Weights of a small sound classifier: patch size [64, 4], batches of 384.
Rows from block 7, named by matrix and row number. Rows with one number belong to one neuron. Each number is 128 + 32 x the weight over its row's rms, rounded and kept within 0 to 255. All counts start at 0. Numbers have three digits each. After the name is the row's rms in percent of the matrix's.
# gate: MLP gate (model.blocks.7.mlp.gate.weight, 512x256), inputs 128-255
# fc1: MLP up (model.blocks.7.mlp.fc1.weight, 512x256), inputs 128-255
# fc2: MLP down (model.blocks.7.mlp.fc2.weight, 256x512, transposed), outputs 128-255
gate.397 121:156093141039135078080155135093146144124136152170077064120131169130123115166143130112106138103185139093157129114159137115109172145136126131137177128076202147149157111104112120152064137067099117141134106083103160141188168105153083115132080167110124069080086065106156144129112178183124129167104164151073176147092185186150142118149075118101124063180165116159140174024132076168144083129136
gate.398 046:159103131131082183120074129136120164082188085117148109120154099106131131110124146144160180172095100181118114099152076141160154143121103126133126131133129206079106130151093117110097124088231194094144178116140084113164107035105091152122148184102082158182135176065150174133107097108160159119128121132113117133087116210168108113042139101145108124172140127114118172097095197201088113096131
gate.399 043:099133104142113150101179162122146122075122058118164095149135160104116102123106114166112076137144140119132171121076167145101164131181142116123161120156111119084161092100070144131110154081160052118151137140179128186161075166136118119137154122093110127134131166123155123182113087127117123111109107142129129072127135118134109062116128093141073139155100176117143172147033108090112069139082
gate.400 108:102144169157146090156057153126116110159227098095066085121151147133141153137109132095172146167181165128107141157137126131199072143060158099109102096173117120130197117116134185130091099085113115166165124176081201147151149116122095117136111137100164177130141141144178078144070165129083121176114134104146096136117104214052154128117158114107097116151092115170155149115132056108111104155131
gate.401 077:092141131138142108142099136149062083155172151089171103103141169099137136148132080149170109203160091130119156149167097118079141163141150193120103146103109106098195140098135159112155075066186103157107141086126149130142155143091177132146123110121099125124143115168123127168100137078118107147095144090164188119157160185124150112183111157084105115113113103129117140136064255145114101137111
gate.402 132:101146195127099133131051151168168129131122124152106132096116101115159113139123137163172222098127096139119129085149128111208148140145111162186139143131181086130150149138110151117075118115135096116083102135202136127145103147156090128117124155127129160126110137146146149127155110130037143149120131133108122168127118081128115115085069126104121147109157095115143093074149136143123149145087
gate.403 133:132148156082115138141113106124133146099134075204166132078141140172136150186152157057133086134126096071149157168159106169091109200114176158119111083087118130110094102130105120182141170104120176107132106105080100181132063097157128102100161171102094180157154136122118063112139118187124157114147114148076122077131122100058131153129147142097151095208101100070090174149132197184121095119117
gate.404 090:153150145085127128146136121137142127112140075138129180118167205187123130073141130130108167134117121138110127125168125134155140097131209083125062155112078147161149112174143124130083119116151114102157102201119101125093145083130097164099098140085130148171122092137170184044128131172066152081164151098236136119167138160182091123113103119173105154123148128150091119119151099151157078078244
gate.405 100:147144115172131090085101110138145099166160117128132151106168132143112110129123068056176089060132137193128113171138093084173140141126156137061099113144084132162089105190111142145111125129172104186162123193184111144117104131069121098143119111166138117164112161137156147139130129180152108170191147130114113095102144142118147099105184151199139106092167124118141115137103167107147146089136
gate.406 119:124119119089117087153105130185035113198096122167096124116072178171092155124161100163154159062074155141183107143158117101164104155133132123152091105178140148133171123150107099167112163141119108170125107078145127142162135187157121115193146133142105099165162135056072079112176115151113172072167107144158133116036096083117146151116156077099154130140115089116119152132088112144156165106113
gate.407 089:113110093182137071171068076150153129122095131118127109157087135182122066137159079118135154120161148084212182087116080174201100144106225108136108137126143133064127152129073179142165106123141115131150131164111102136170158101153171088117176118152116112149094159134139177128122102113164140104079122037113151116115097102095158121111105138100084113107134081128107107143142040084072141115159
gate.408 110:151077079083127160138120103107154102046125102178132084118159056100103116122090086198047105111216121078148138130111158111106159126115159142135171151124132146101092151153128096125130066144152154092186123093149122144147107181117091103161134199141112112151161100072085085123143151087115116117116153130096089105147120085117154083115152149116122155110145124141133094116117121115107081160116
gate.409 068:138095129127135118130108180117174140102113106154195095122137116115125139098141100129108065135187073140134153099161075105193052012159193101172095122086168107149131140109098150122124108149133141193148122130107115097157093100108108129156132149092151204120135150179131129173157059144205115060074133102120132079109103098103071130149147149048129141157099120128124098116121125110131091099156
gate.410 099:121112107127078155102172120083103120125113145079082083143107125132139121167158088125123139189131152166064102128141104110160156175124122106163102188152147101134169111090144136130067107090164124184189128118174156181109120076157097162156109130128121166065131173092174115159127144206106131134206160186140088090168143138135121117166141117069144134130080112137071151147119095164130077152120
gate.411 108:086039153155070170108061174147116106156114088035060124110136111099128088113181141110125107126105125176174212132135111114091141142133099165140146108178111185137140065096123169098138112137134129131135142108125100135126124066111101183133110146170171111109114136134068115107134150115109151138131129137183154182126143161168161134114112137103147178121129119162111125151105156136130147121111
gate.412 097:190106116070156137112138059178145065162119167076124072131102123066129132153111155090129127123097149145105138127125087108149123140194168142112107108131117145134161133131133141096163122158066157087150118156086169098157135079122121193122179115147113176160126081111151122144091159120152129191097134170141087085158127114125125077148191093088187144157156111068065133147096196158107118097160
gate.413 116:121131139152090138162083183142121151149162078125177074146160135155160133147087105182085183152126142125177154108127086121094093173066086159133122075134180116120146149174123161121120147130116120150033171142131099142138113122099157165126095100089158169123150151079123124126132056123120152151096140101104209103140174116161139134133147135147136154128107075179128182105174195103133141170088
fc1.397 118:093123136129128158131167104151166122192078121061140108137136146173175129118072153143077132113150152135081106165090102132127097090168121139142074146200161163128127125136134123146157145129117081193157106098099154116104138103165146073095112083180142103072154123106087113072133171098202116068184150118104074075148083210181124152104131129155071083188089107121152119126074113104143076112114
fc1.398 047:078138092181108159110072079117136113156152108122155079119115139115108119089206108101140191156173087167090135098168151174116060109140161134136073113146124130077129091111091154122112098145147195092145141115098128113149113025115112183159144121136100145095123075166094179176142129120143160121138104191100088110111138153100098130124100149167156103139168122125162110103082168124199123068131
fc1.399 046:172123100144148089076201155114139115123103152160122133180124134095168156162075132097149105162156113115089165137092056094163117173080146183088114137103131141077110112046142065159111111142116062199160117143183084158155129087068139148115158112104108112101171108123111160106128130181161181130170162117175136180157082138112095094151148106123171131195145171146149164149107094130109126112089
fc1.400 111:140077130138137134111135132095112145093115121193121163147121143110115114111143122140186092147130127132097102193160199131131129089122101146167113140114091107119148120153115081196160134133130152183143094107179033057113138149122101162083204089160155111093106124095101123166156143106176070115127101150107111152081181113122163078096231123140135158107156085158118146127128189179209113146144
fc1.401 079:122146123108097092153131127151149128140099130177126169079086109088126056124163114139089127124124155114105159162073165125144098051079123104146152162174083118127058135165067089135195168196143135163124086162089121121149161092166090093162137140109101158175137149082144160162130107132137130183122121173124090108150171083194090126056064140157142169123113167138145175165096123136099146120157
fc1.402 133:188092140100119167126111185110072114074149090077146112117076110155147065124140177119086139074132058095144133134118191153139144156175094134141182138130189140172150113134119181125108101071080117074097162152174159128138054116109116152132124154141063143132166100109154156115106082141094163142135133149155101105112075113055134071169145120144152139136121186134105120120094086122131102108149
fc1.403 129:113119152136160089074092137137135077196142127096151105108139076159127150129099100108094162149114122124140144099134097147129115097065166160103139092063123149102126134165214187174135161126163161098067136132146098101100153123140092108105138105123162131115105150169109138122172087137112142189158152162122121137048137142110133173186134122120143085215130092177148123123118128106136110120101
fc1.404 089:107120163180069149075175108043087118088144069132146069134103115113127125135153120177164141089132164106134097128156197099067150149115135101096163108104163099178160131169122109108139152087117091169109095185092115156160133152098068150141157124194123157144155097091092127076132142175135183121135125140138065093111122123121128088159091186119073156148118152122154086115066083142117178095112
fc1.405 096:148102188063138186128154111147105138088172144125180137158104133081099138178128157188101195187109170106115141029153132189151144148128115130140155141123144138131128137092149084150156170140083172092109099099137092039127098146173129105122143160115073134142132092126075125116119136147139078105100115150145119166153109123099147171179068115060113152137118113107088157132147082135097157147132
fc1.406 116:181131110129092166165147121154175107167141134115142089109071125160152123145132100127139125120139183191154077037155131103140109143102085115140126100179126162098110104120111134127125172144097188206111135077096173084066195209112196073146093085113160130132164212095167090125151085148162150107153123150114145155093131118123129092110197086180114155091116112092169178124178133095135145123201
fc1.407 089:060130136147134176049141141123183123118194157166085183136114129155143181123158124107118061124070051182065090157159121147118131093160087178136103139150151172151074178093130088144163132158124127128125117102163199149127084183114151132056092157103132155074123128130174188132115165124139138156170102122053123150152160094138092133128178084085092181118184164088127132114114139131160111101105
fc1.408 114:137086129133087197113090182192100197094129174144153131103157129098193154114115159109156168167064118164136093111133141119123103114141061126085118120104125139119088094124121144179156160167084142174065160177115149096150103121097150078104144126131128166142096128139131143148156136153139154247155160166137121167159083082117164089100129121130114142123122074145081111157116109158096121118104
fc1.409 068:103128120144112095116124119142172167151187099152070087076136111135158110094097103121116147163145138090211102093074117146132143108108209158107096109189131154101078169177127137153131113097173164152116088122186155153130115165122098186153096134136149071055176132116127086168122115151057149135136079114124113117146143134027110183114162105116148141131130135153135178146134111148088114152139
fc1.410 089:168153100106101108148108116109129103162131138156110084145151127146105112156102137119219127118139151140166090049083143093147124085114173102171136112121104143140133153161228195109109147162134077163177137124116132155113114154110077110161164194138175142089100129131162119205102200120170148122116099139150064095206102069143079135164187139153122228142138157117098162141097077124090104148116
fc1.411 099:181103122100165052107153094083070161055076160146139099174093104181093158150075145165138119180129091158097084120101144151145168144127141113142104112181165137169116095172113068099103193165131123127177148095136105105076165167212129104164131110111117138128178129119108193143089060132116059095100172077187111110115109099190162166101076104091158154135125138115124031078142102117118070175063
fc1.412 094:121113149089074094101182103074129150197096086130062136111136137123105175116083099103123106172084160151191075079165079135115131147118139101148113118164155176092130116111096127181152116164101152150107121094116063102115099109128107171053104135141124091104140085067156115140089122109157165176102164163099155189137148120110092082078155156085119144187133121125164096103122148122156165173125
fc1.413 128:111149098168158169098161114143158088145092123146155148175106080131110108134092124113104045156120131134139157132157171149133150146072134112094106156154153179175097106136116155112117119107113070137162146065065173118103130191154128092095159099126117144097155115123117103143189193160169105112156140142134097074173064102155124142098114160144099175136150131129119188127114149086119113168150
fc2.397 123:137106156156083110095126116138135159142130131107087186115132118194182116149144152175150150060104154103088172141119121112167169149069123119143144160101096094101136127134071111163097152135180159136138116128155163109124162123114136150153101100110129187119060139117126090131116126142162070112086089106112151150171133172130157114130107109157103067144126121125151125099090150125100100145169
fc2.398 048:135129144084133120094133122127142122135104129132103146148124095071137113040155126139105120138165134096130168099105119143101101128155134076129153120153162095131145147173127144154148082156123164150105114117095170134161067150087119158097153135127088147165144137144106140132114133098162061112096132144169112134121138098041156097084092141087187107152166089140148113076081165092166135091128
fc2.399 045:136160091103087111172142125144104110140086128121120128160139155142131129106108102185064115157104138082068132116147147074131126139061135129063101070102102113186229099093100114144177158141129113061130150107119104113149135153128108175126111141158176113114168167082058057082135078170050098089150151154120103133141141129084070068086158147183195135126131159118056129140182166126159122152078
fc2.400 115:178074127081141111203127140116122147129140084141151113123131095106100166125120150119164060094106147140112068122167099112109146142133116055112104147146151127120179127177152147126148113060146120109116146168115172094123189148108157138109157121075154084129116115148144069154056101168142145112071173146131095114150114129114087144161083082155117136172119115183106123132099174195075146159135
fc2.401 082:172085048069093078142089129126086054111141069104123179128066133095149121118159199125130103117172082141111168144132132097114187146108177119145072175158101113137130156132132170110100144114125161083140162152169145098146100148107062149122127132131110109147106112117142086075121156134156152111165152132188078145134157119104106075117099124155140134123111124171183112137119102162065152084138
fc2.402 117:138101125160093075063121153159134150165096139137130148094157092107148138120130189094103191177075110129125128143120145094152146135144141099121157102159157123210078121185166187099166119108097160062152081096087098098179171105145133133103184114122100141088139111107094165130152088175122113142122131104207053132128142115121119095125092070139130134103061099120152138136124126139113140187139
fc2.403 128:160131112114131130163107114107134178099167187168144099130173128058112165092181178090163149134125137117151100106170141176094173116155181143140157090101132085156160137089175085152179126161138154126162089189111151162156092128081137080097132138125092123122131114123183148104090150135094143144115111124103124121067125133136078131100112112123090175156171143127149121112158171195111111159140
fc2.404 094:166175075110111128130126160172198136098141082164188122122113156190088145119103155157119158089091088133158129157107114117154160074133082095154149067142172136147114133152170159137104098095051134127157163141113119107111153097152140165126113107068183159108106135148149181108152175186164166102156137157132140124138158136149112139133067105118187106133142103089107153132091153141172142097190
fc2.405 104:121142090171117142148109164138141080133146094125123104163095166165117185153107128129142126130178170145133082136165132114120109148180127144121154107063147154103083089153153130092105095185138150150115168050142115139152102093129086183095135136152144155136029075177132130095061140147083122114111103125160115114149136116096077075107134132125142149089164142139151071119130188126146120130136
fc2.406 115:169058107214124166178178113147139122104143111199092137141141103115144103138177133190095148119105107143107063112081108137176117069056157172098137199097126116138139115139105127135132095201146124085106167138186100144142148135115147215095132132132110125142185119130089106131140143114112130142067132154136090112098161138125095201123117141096119162124158117209120143111117092090089128106087
fc2.407 087:085141144158142139124152148104111142114099165074074069114106111143122137132086134129166124179132152154109141109116208084119076149097098151112157089151144118101099162080104151132162116107172131120105139125122079215064137049171059140178125146135118126112172119106132118095104117135212137141150182169167155137134094132194103141154118132117181131130131101157127090142109130099164125145162
fc2.408 109:139112155111086135156124168074101176114120129124096151145131078144085120131132139115147153103127159150125060170094112101113138117076086160084140103072130113169104107131161181152114131200163165111137139132082094163204117186145120149114123161091187189191102126118128134101131149132160174118097092103137098129084145128133151086128105154141161136127182134090185135121135109120131144114132
fc2.409 068:087096116134145164180134165164097137081117092192154095066167086126132155117159103144105124147143145086151155111117165107164145127138196230142113065149140083151123140159179097141133132080190173083166109132173139104171109049135110127103117145161144129157073141173115122129151128151194167075112143127167050200147126108138110107150134145100095090140115093111178132167092144123112133154127
fc2.410 088:132097185111121148146099151118123096082130102085123114083200161092128173114118164098103184160126099093118104129196158072118211099148128179150062150127102111141145124100117132113124116165148141193132142128109098090140186071163079135114144173091126111107157212169093114100137093116139077127112089025065075099167131232208096090170127113119156084140130102108097195130138151155191093182131
fc2.411 102:138107159101170153113171159114120136114094101158168113150171110104087145142045223146091129120085076077093100112186143152142086148122145131134096129138104144185145148083158113107147164133096133080143161086139161096080163112160186181191137109124102117122163184139079132146088096134166145169146151130043121189119093056060135127093058125122127110097139156139153122134154112104176109137183
fc2.412 097:085203142197124111127127147154142099127130118180126114153087065138123137131148119137168104123092147105106090110099109146188108203116193129133123124186098120099171174138097161073106094114065097135063165158095088158141146146135138117151149120100117159164092103109079123101128099165126154070154107164170195130089142152081082084040119155121140154142113120176206091132128026107165122145090
fc2.413 122:134093114100127142129114087119094214173120188156125090108133177155103128120155138102120104138084095137169100208180109098096140126117143133129119086112083170157099090079130131189147124091113162113165118094125148076147179136171129120157081143103185177115165172158117117091100080143131105147215167114102110103081141084134173115118130098155124163105089118129092197141140146168116091148122