{"arch": "vit", "model": "sound classifier", "dataset": "acted Russian speech (Dusha)", "train_examples": 26041, "time_shift_ms": 100, "n_mels": 64, "hop_length": 320, "input": "log_mel", "spec_augment": true, "win_length": 512, "targets": ["emotion"], "num_classes": 4, "norm": "layernorm", "norm_position": "pre", "hidden_act": "geglu", "mlp_ratio": 2, "head_dim": 64, "fused_qkv": false, "bias": "all", "qk_norm": false, "layer_scale_init": 1.0, "parallel_block": false, "inner_norm": false, "kv_group_size": 2, "patch_size": [64, 4], "layers": 12, "width": 256, "positions": "learned", "pooling": "class_token", "label_smoothing": 0.1, "loss": "cross_entropy", "init": "trunc_normal_002", "residual_init": "zero_last", "optimizer": "muon", "muon_scale": "match_rms_adamw", "learning_rate": 0.0022, "momentum": 0.95, "nesterov": true, "orthogonalizer": "newton_schulz_5", "adamw_lr_other_params": 0.0013, "max_steps": 10100, "batch_size": 384, "epochs": 148.9, "lr_schedule": "linear", "final_lr_fraction": 0, "warmup_steps": 300, "weight_decay": 0.05, "adamw_weight_decay_other_params": 0.05}
Rows from block 3, named by matrix and row number. Each number is 200 + 20 x the weight over its row's rms, rounded and kept within 0 to 999. All counts start at 0. After the name is the row's rms in percent of the matrix's.
# q: attention query (model.blocks.3.attn.q.weight, 256x256), inputs 128-191
q.12,104,205,198,174,201,194,196,264,227,220,189,212,222,196,186,170,211,167,182,178,184,234,200,184,179,222,217,218,170,205,196,197,207,218,187,194,179,217,170,211,210,216,180,179,175,216,231,163,209,209,214,185,202,195,258,202,188,220,198,214,218,207,209,202,189
q.13,094,194,222,184,193,201,203,208,220,192,160,213,207,204,191,168,179,180,183,205,184,207,185,207,202,222,202,195,169,160,206,193,199,192,207,242,200,175,200,218,197,213,200,226,165,212,221,199,187,186,189,184,190,219,166,215,232,192,205,218,222,210,167,227,175
q.14,103,224,209,251,209,214,171,205,181,196,181,211,226,194,181,214,178,177,182,175,205,240,182,224,175,174,207,182,230,203,230,161,210,205,199,169,206,184,240,209,193,188,183,190,186,193,216,196,194,192,188,210,203,211,190,212,189,202,206,169,184,202,241,188,188
q.15,097,211,176,202,260,183,189,181,184,215,194,193,208,224,211,209,193,185,152,171,189,208,207,190,197,231,191,172,197,212,198,230,206,199,212,184,183,193,215,175,151,184,206,191,205,199,172,211,216,176,170,208,193,189,163,203,194,208,201,206,196,181,195,179,185
q.16,103,203,202,164,220,199,190,235,181,206,219,212,192,203,198,178,187,172,208,178,200,202,199,225,230,176,190,194,166,217,213,173,173,185,208,225,178,152,223,168,200,184,198,194,192,180,215,188,186,223,218,203,153,227,189,214,212,214,204,239,198,194,221,193,186
q.17,095,235,173,185,199,232,168,174,195,213,172,189,210,194,222,206,200,205,200,198,194,243,207,187,216,218,218,210,178,180,177,217,178,199,187,225,223,178,176,159,160,193,214,202,232,208,190,191,204,202,195,210,203,224,197,175,203,150,193,197,197,211,198,168,188
q.18,101,214,192,216,224,187,204,184,169,208,173,174,215,211,182,207,170,207,191,204,219,180,178,168,238,194,173,184,247,206,194,223,203,175,193,215,201,213,184,216,228,184,192,228,201,167,216,224,168,203,169,180,204,214,180,203,203,194,220,203,158,209,230,203,192
q.19,104,222,195,205,219,208,177,186,228,212,164,178,222,187,211,183,182,202,202,177,197,191,205,173,198,171,214,246,240,204,187,208,176,202,196,210,163,216,198,199,231,205,210,196,204,182,163,220,188,242,190,177,212,192,205,179,206,165,209,233,187,187,199,209,151
q.20,099,218,241,222,194,203,232,185,177,198,215,197,210,221,229,231,195,178,220,183,199,204,189,182,212,196,199,191,199,195,176,200,181,196,197,209,225,227,228,221,199,165,181,211,219,197,163,191,233,201,208,190,224,231,206,228,218,206,175,194,187,220,203,190,254
q.21,112,182,205,214,196,217,190,203,170,187,212,231,177,215,203,189,223,177,155,186,222,224,179,175,196,204,199,212,211,161,202,215,181,159,213,193,194,192,207,219,207,187,197,227,185,187,188,199,135,222,172,195,205,198,186,212,212,193,170,194,176,215,200,198,207
q.22,100,201,182,185,212,218,211,196,158,215,183,237,189,205,193,204,208,197,155,163,220,219,203,228,254,217,211,208,202,170,241,211,192,198,196,188,202,218,212,183,227,209,229,173,197,227,165,215,187,202,222,198,214,207,222,182,201,193,203,192,213,226,196,198,191
q.23,112,233,184,203,162,211,196,199,209,221,185,164,182,193,178,197,214,192,184,207,223,228,256,211,193,191,162,207,199,229,212,215,189,219,196,192,223,190,201,197,229,179,209,199,206,197,187,198,177,252,213,200,191,170,189,198,229,203,188,199,154,201,143,187,192
q.24,095,207,184,200,187,213,222,211,186,215,198,178,185,205,202,182,208,204,170,162,217,184,201,226,203,224,218,189,188,212,198,200,148,226,200,175,190,217,208,196,188,208,195,150,170,171,167,199,219,186,198,187,186,202,210,190,216,199,212,224,188,198,207,168,186
q.25,091,180,184,192,237,186,242,207,173,233,236,190,180,170,189,159,184,200,209,171,223,197,186,238,181,222,218,212,177,234,187,206,214,214,196,173,205,211,230,211,190,179,204,179,196,213,169,216,213,198,212,193,255,190,246,172,214,201,219,190,179,211,202,212,209
q.26,102,203,222,205,208,202,207,177,171,183,211,221,201,207,205,193,245,242,189,216,210,221,209,233,230,194,203,197,210,177,201,176,174,169,202,203,196,174,199,204,171,219,180,214,196,172,186,220,175,184,197,173,200,176,205,217,229,185,204,231,187,167,192,170,192
q.27,103,182,226,177,192,207,192,163,179,176,227,195,190,193,216,173,237,196,232,190,237,179,204,178,206,190,186,226,209,196,222,201,184,185,194,180,191,193,190,211,201,202,142,182,211,181,226,207,211,187,203,175,211,189,184,204,197,232,219,158,223,193,218,182,157
q.28,098,207,177,196,181,207,214,219,256,209,250,217,201,205,178,231,207,238,206,211,177,225,186,194,187,162,175,213,166,206,196,201,208,199,192,204,235,219,212,217,169,221,218,180,216,184,189,176,206,189,205,214,186,179,177,194,219,202,218,220,160,187,232,190,187
q.225,101,191,218,194,217,181,211,214,167,193,166,205,208,194,210,202,219,187,198,192,226,182,221,216,217,202,208,220,181,191,214,227,250,207,182,163,172,210,185,200,206,200,218,200,231,182,220,206,208,188,180,188,207,212,202,188,199,240,200,158,190,161,199,196,179
q.226,105,196,200,224,215,209,221,208,215,210,206,188,183,187,194,176,214,191,183,204,203,190,209,191,189,237,199,223,180,206,207,186,212,192,176,171,213,200,200,180,220,211,186,220,236,190,196,241,190,161,217,188,198,220,215,198,190,158,208,200,192,197,189,218,190
q.227,096,223,244,213,193,221,197,202,195,215,168,200,197,193,214,191,213,213,178,241,223,224,197,214,196,166,160,215,209,211,214,203,182,216,189,209,219,201,198,166,176,163,219,168,204,225,184,230,210,209,215,212,186,221,189,200,181,213,186,217,192,206,222,221,220
q.228,107,215,226,196,200,233,180,191,225,187,212,172,183,205,206,199,224,183,241,238,226,203,196,189,203,189,201,218,126,209,178,213,226,177,263,195,194,180,190,173,215,201,201,203,185,220,179,221,218,230,175,208,175,203,175,173,206,222,198,173,186,218,188,169,207
q.229,095,210,214,186,178,184,224,200,195,260,184,190,178,214,182,184,192,181,191,178,204,234,203,222,179,209,186,165,181,192,185,210,199,217,199,207,188,213,166,203,214,200,183,200,182,190,182,212,191,224,209,188,202,199,217,184,216,197,173,208,210,202,190,202,215
q.230,095,205,231,215,192,210,182,236,192,199,205,149,196,217,242,248,195,207,197,220,229,180,242,169,200,192,218,232,235,193,207,215,194,184,232,189,236,203,212,242,181,158,232,189,191,213,219,199,210,204,190,209,204,193,195,217,224,192,203,215,213,156,143,184,153
q.231,097,227,220,235,230,189,181,217,225,194,236,221,191,174,197,203,188,200,214,237,193,197,198,187,190,215,195,217,206,191,210,212,217,192,184,178,237,188,199,210,198,174,209,146,192,207,255,200,169,204,211,192,226,199,227,168,193,167,196,176,158,187,207,174,196
q.232,099,226,189,203,235,206,197,176,216,186,185,191,230,165,175,219,228,230,219,240,210,187,212,209,202,180,155,173,221,182,235,168,184,222,192,234,191,166,239,213,185,193,195,206,214,214,181,216,200,183,196,216,188,192,191,171,204,210,200,178,199,223,200,197,186
q.233,107,192,195,228,183,218,189,189,182,206,219,205,221,199,187,209,203,209,205,258,160,199,210,196,198,202,200,206,190,206,199,166,224,183,206,222,205,212,203,184,236,217,217,209,180,214,227,235,211,202,194,218,185,192,180,215,184,215,184,205,196,211,184,187,208
q.234,110,183,183,194,211,216,210,208,191,189,205,214,177,201,191,196,224,223,216,242,192,180,198,215,178,176,206,191,188,197,236,236,199,237,221,205,167,236,195,209,222,213,174,233,219,218,194,211,204,174,200,190,205,180,169,209,181,178,175,223,170,175,217,202,192
q.235,103,207,181,192,214,191,157,178,204,199,208,203,206,194,207,176,210,233,194,216,188,199,224,174,199,177,197,210,211,160,178,175,236,178,210,167,186,222,202,183,180,222,195,218,164,179,228,194,160,213,172,209,213,211,225,194,201,227,183,221,217,207,198,215,196
q.236,097,193,216,187,232,178,189,213,202,181,159,211,175,200,190,199,187,230,205,179,185,192,174,206,224,216,200,198,208,180,208,182,167,204,203,203,169,219,204,195,217,171,210,196,184,253,219,201,178,221,194,158,209,234,160,227,199,210,204,194,214,172,197,211,221
q.237,102,200,167,199,195,202,231,210,175,199,217,170,206,197,187,195,193,214,202,197,214,181,208,207,250,174,205,205,216,198,222,192,236,224,201,187,212,224,194,193,185,204,202,216,208,210,224,202,166,162,222,216,206,203,208,182,189,193,211,193,209,213,225,206,197
q.238,103,190,196,231,148,172,208,202,172,210,209,209,221,226,210,166,155,198,194,193,175,187,182,201,200,209,198,219,178,211,195,208,216,213,205,195,161,166,190,234,196,203,206,164,195,213,222,212,217,188,186,193,205,205,207,212,148,204,196,212,228,189,199,214,153
q.239,097,203,220,202,216,196,200,185,190,214,207,197,196,195,245,212,184,160,183,173,204,216,238,174,209,196,166,189,218,218,178,204,167,198,180,198,171,205,178,203,227,198,195,201,225,200,181,190,229,210,232,208,171,198,188,195,190,232,209,195,171,173,214,200,222
q.240,099,164,196,173,188,176,216,206,205,185,225,202,177,231,242,226,189,187,194,203,181,228,206,203,175,200,220,197,201,197,209,198,176,203,209,197,195,191,203,192,193,179,160,189,219,176,199,189,195,193,208,240,179,185,189,171,197,156,178,218,212,202,212,204,220
q.241,099,170,220,202,176,196,227,213,231,229,178,189,213,217,188,203,222,163,171,183,209,206,197,198,214,218,162,201,189,206,223,197,195,218,217,206,164,189,176,247,181,189,217,183,182,207,206,216,204,194,211,197,200,210,225,214,191,168,198,179,218,229,204,204,196
q.242,108,228,201,214,230,202,208,196,238,163,210,183,205,166,190,190,190,198,216,217,201,210,197,201,205,223,199,187,223,196,198,191,173,197,196,183,189,161,240,168,220,173,162,189,205,170,194,169,235,190,189,177,211,213,189,179,180,199,182,210,189,194,173,212,203
q.243,109,201,210,203,182,203,209,196,202,180,205,219,191,194,189,236,204,185,237,199,225,202,180,230,203,199,196,236,197,213,214,189,212,201,201,227,226,186,221,220,197,213,246,223,199,216,202,232,188,209,195,155,176,218,196,213,201,188,213,202,237,180,216,195,210
q.244,103,203,221,194,255,199,200,189,208,211,183,204,208,213,183,211,200,163,196,271,189,192,183,203,187,172,154,182,212,191,212,203,209,157,198,224,192,196,174,198,205,186,191,212,203,159,182,215,207,207,164,207,186,226,222,186,164,204,214,239,187,200,190,204,226
q.245,105,188,220,194,195,178,179,231,216,227,198,180,188,190,221,189,196,206,178,215,227,190,209,204,211,207,193,192,222,187,196,178,174,243,202,201,183,224,178,224,184,172,162,235,190,206,189,222,240,201,187,199,209,218,167,199,184,188,212,200,198,177,245,239,186
q.246,110,196,196,223,197,180,203,223,179,201,159,227,198,180,210,207,199,192,188,225,218,190,232,189,218,205,181,193,204,207,206,201,167,210,186,192,218,210,233,216,165,185,190,189,219,174,190,163,247,205,229,236,189,169,199,194,222,239,195,234,219,206,223,208,224
q.247,100,198,188,198,210,212,211,210,204,186,196,204,177,199,230,175,182,181,191,195,149,208,211,200,177,212,220,231,200,223,197,240,200,214,218,209,229,209,193,181,196,183,206,199,165,179,212,198,198,191,216,207,184,214,207,160,177,193,220,201,209,196,188,181,188
q.248,102,213,194,186,153,204,187,196,188,170,184,148,252,196,196,237,202,173,205,203,218,250,186,216,210,192,182,164,199,203,187,228,210,186,190,199,173,167,175,190,224,222,178,191,184,219,175,155,177,204,195,240,228,174,194,181,212,184,196,209,182,188,213,153,228
q.249,100,205,206,169,196,177,234,183,144,201,204,199,209,218,255,206,218,217,157,213,206,230,185,226,202,206,202,215,242,214,229,203,183,192,214,186,206,217,208,213,188,173,222,205,244,236,172,192,191,191,210,223,193,191,205,215,199,227,199,201,205,232,210,196,199
q.250,095,198,231,198,195,219,206,182,144,222,194,210,212,232,225,229,202,218,222,186,215,244,214,184,195,195,197,205,195,198,212,192,159,214,192,185,215,201,179,201,154,200,197,213,213,230,217,186,225,204,225,164,193,206,218,181,204,193,204,175,220,234,201,211,191
q.251,105,251,209,164,195,223,220,183,213,189,218,225,214,207,220,168,212,188,174,138,222,252,188,193,217,186,193,188,201,214,205,228,227,179,221,177,204,174,188,197,159,194,208,200,188,174,211,188,193,215,176,210,187,209,210,192,165,195,189,191,188,191,184,214,189
q.252,103,214,198,184,175,191,202,172,187,211,207,221,182,213,228,198,207,193,184,194,210,214,238,189,237,187,169,215,199,225,220,146,243,232,158,208,196,198,177,214,195,222,206,176,193,200,207,211,206,214,201,183,211,198,163,208,175,189,226,201,197,190,197,197,194
q.253,104,186,153,160,196,220,163,183,223,215,211,215,212,219,201,199,175,205,215,178,213,213,190,208,182,214,163,194,219,216,219,202,225,191,206,199,225,192,203,205,202,176,200,224,235,228,202,214,251,198,196,172,159,219,224,227,208,223,224,186,227,184,211,209,235
q.254,104,228,196,194,164,203,178,187,189,227,176,211,214,200,202,211,235,193,186,204,186,197,217,149,196,209,175,222,181,217,197,183,210,196,178,230,203,205,213,217,193,211,206,173,217,221,176,193,198,192,206,211,165,181,188,191,223,205,202,180,183,199,181,192,201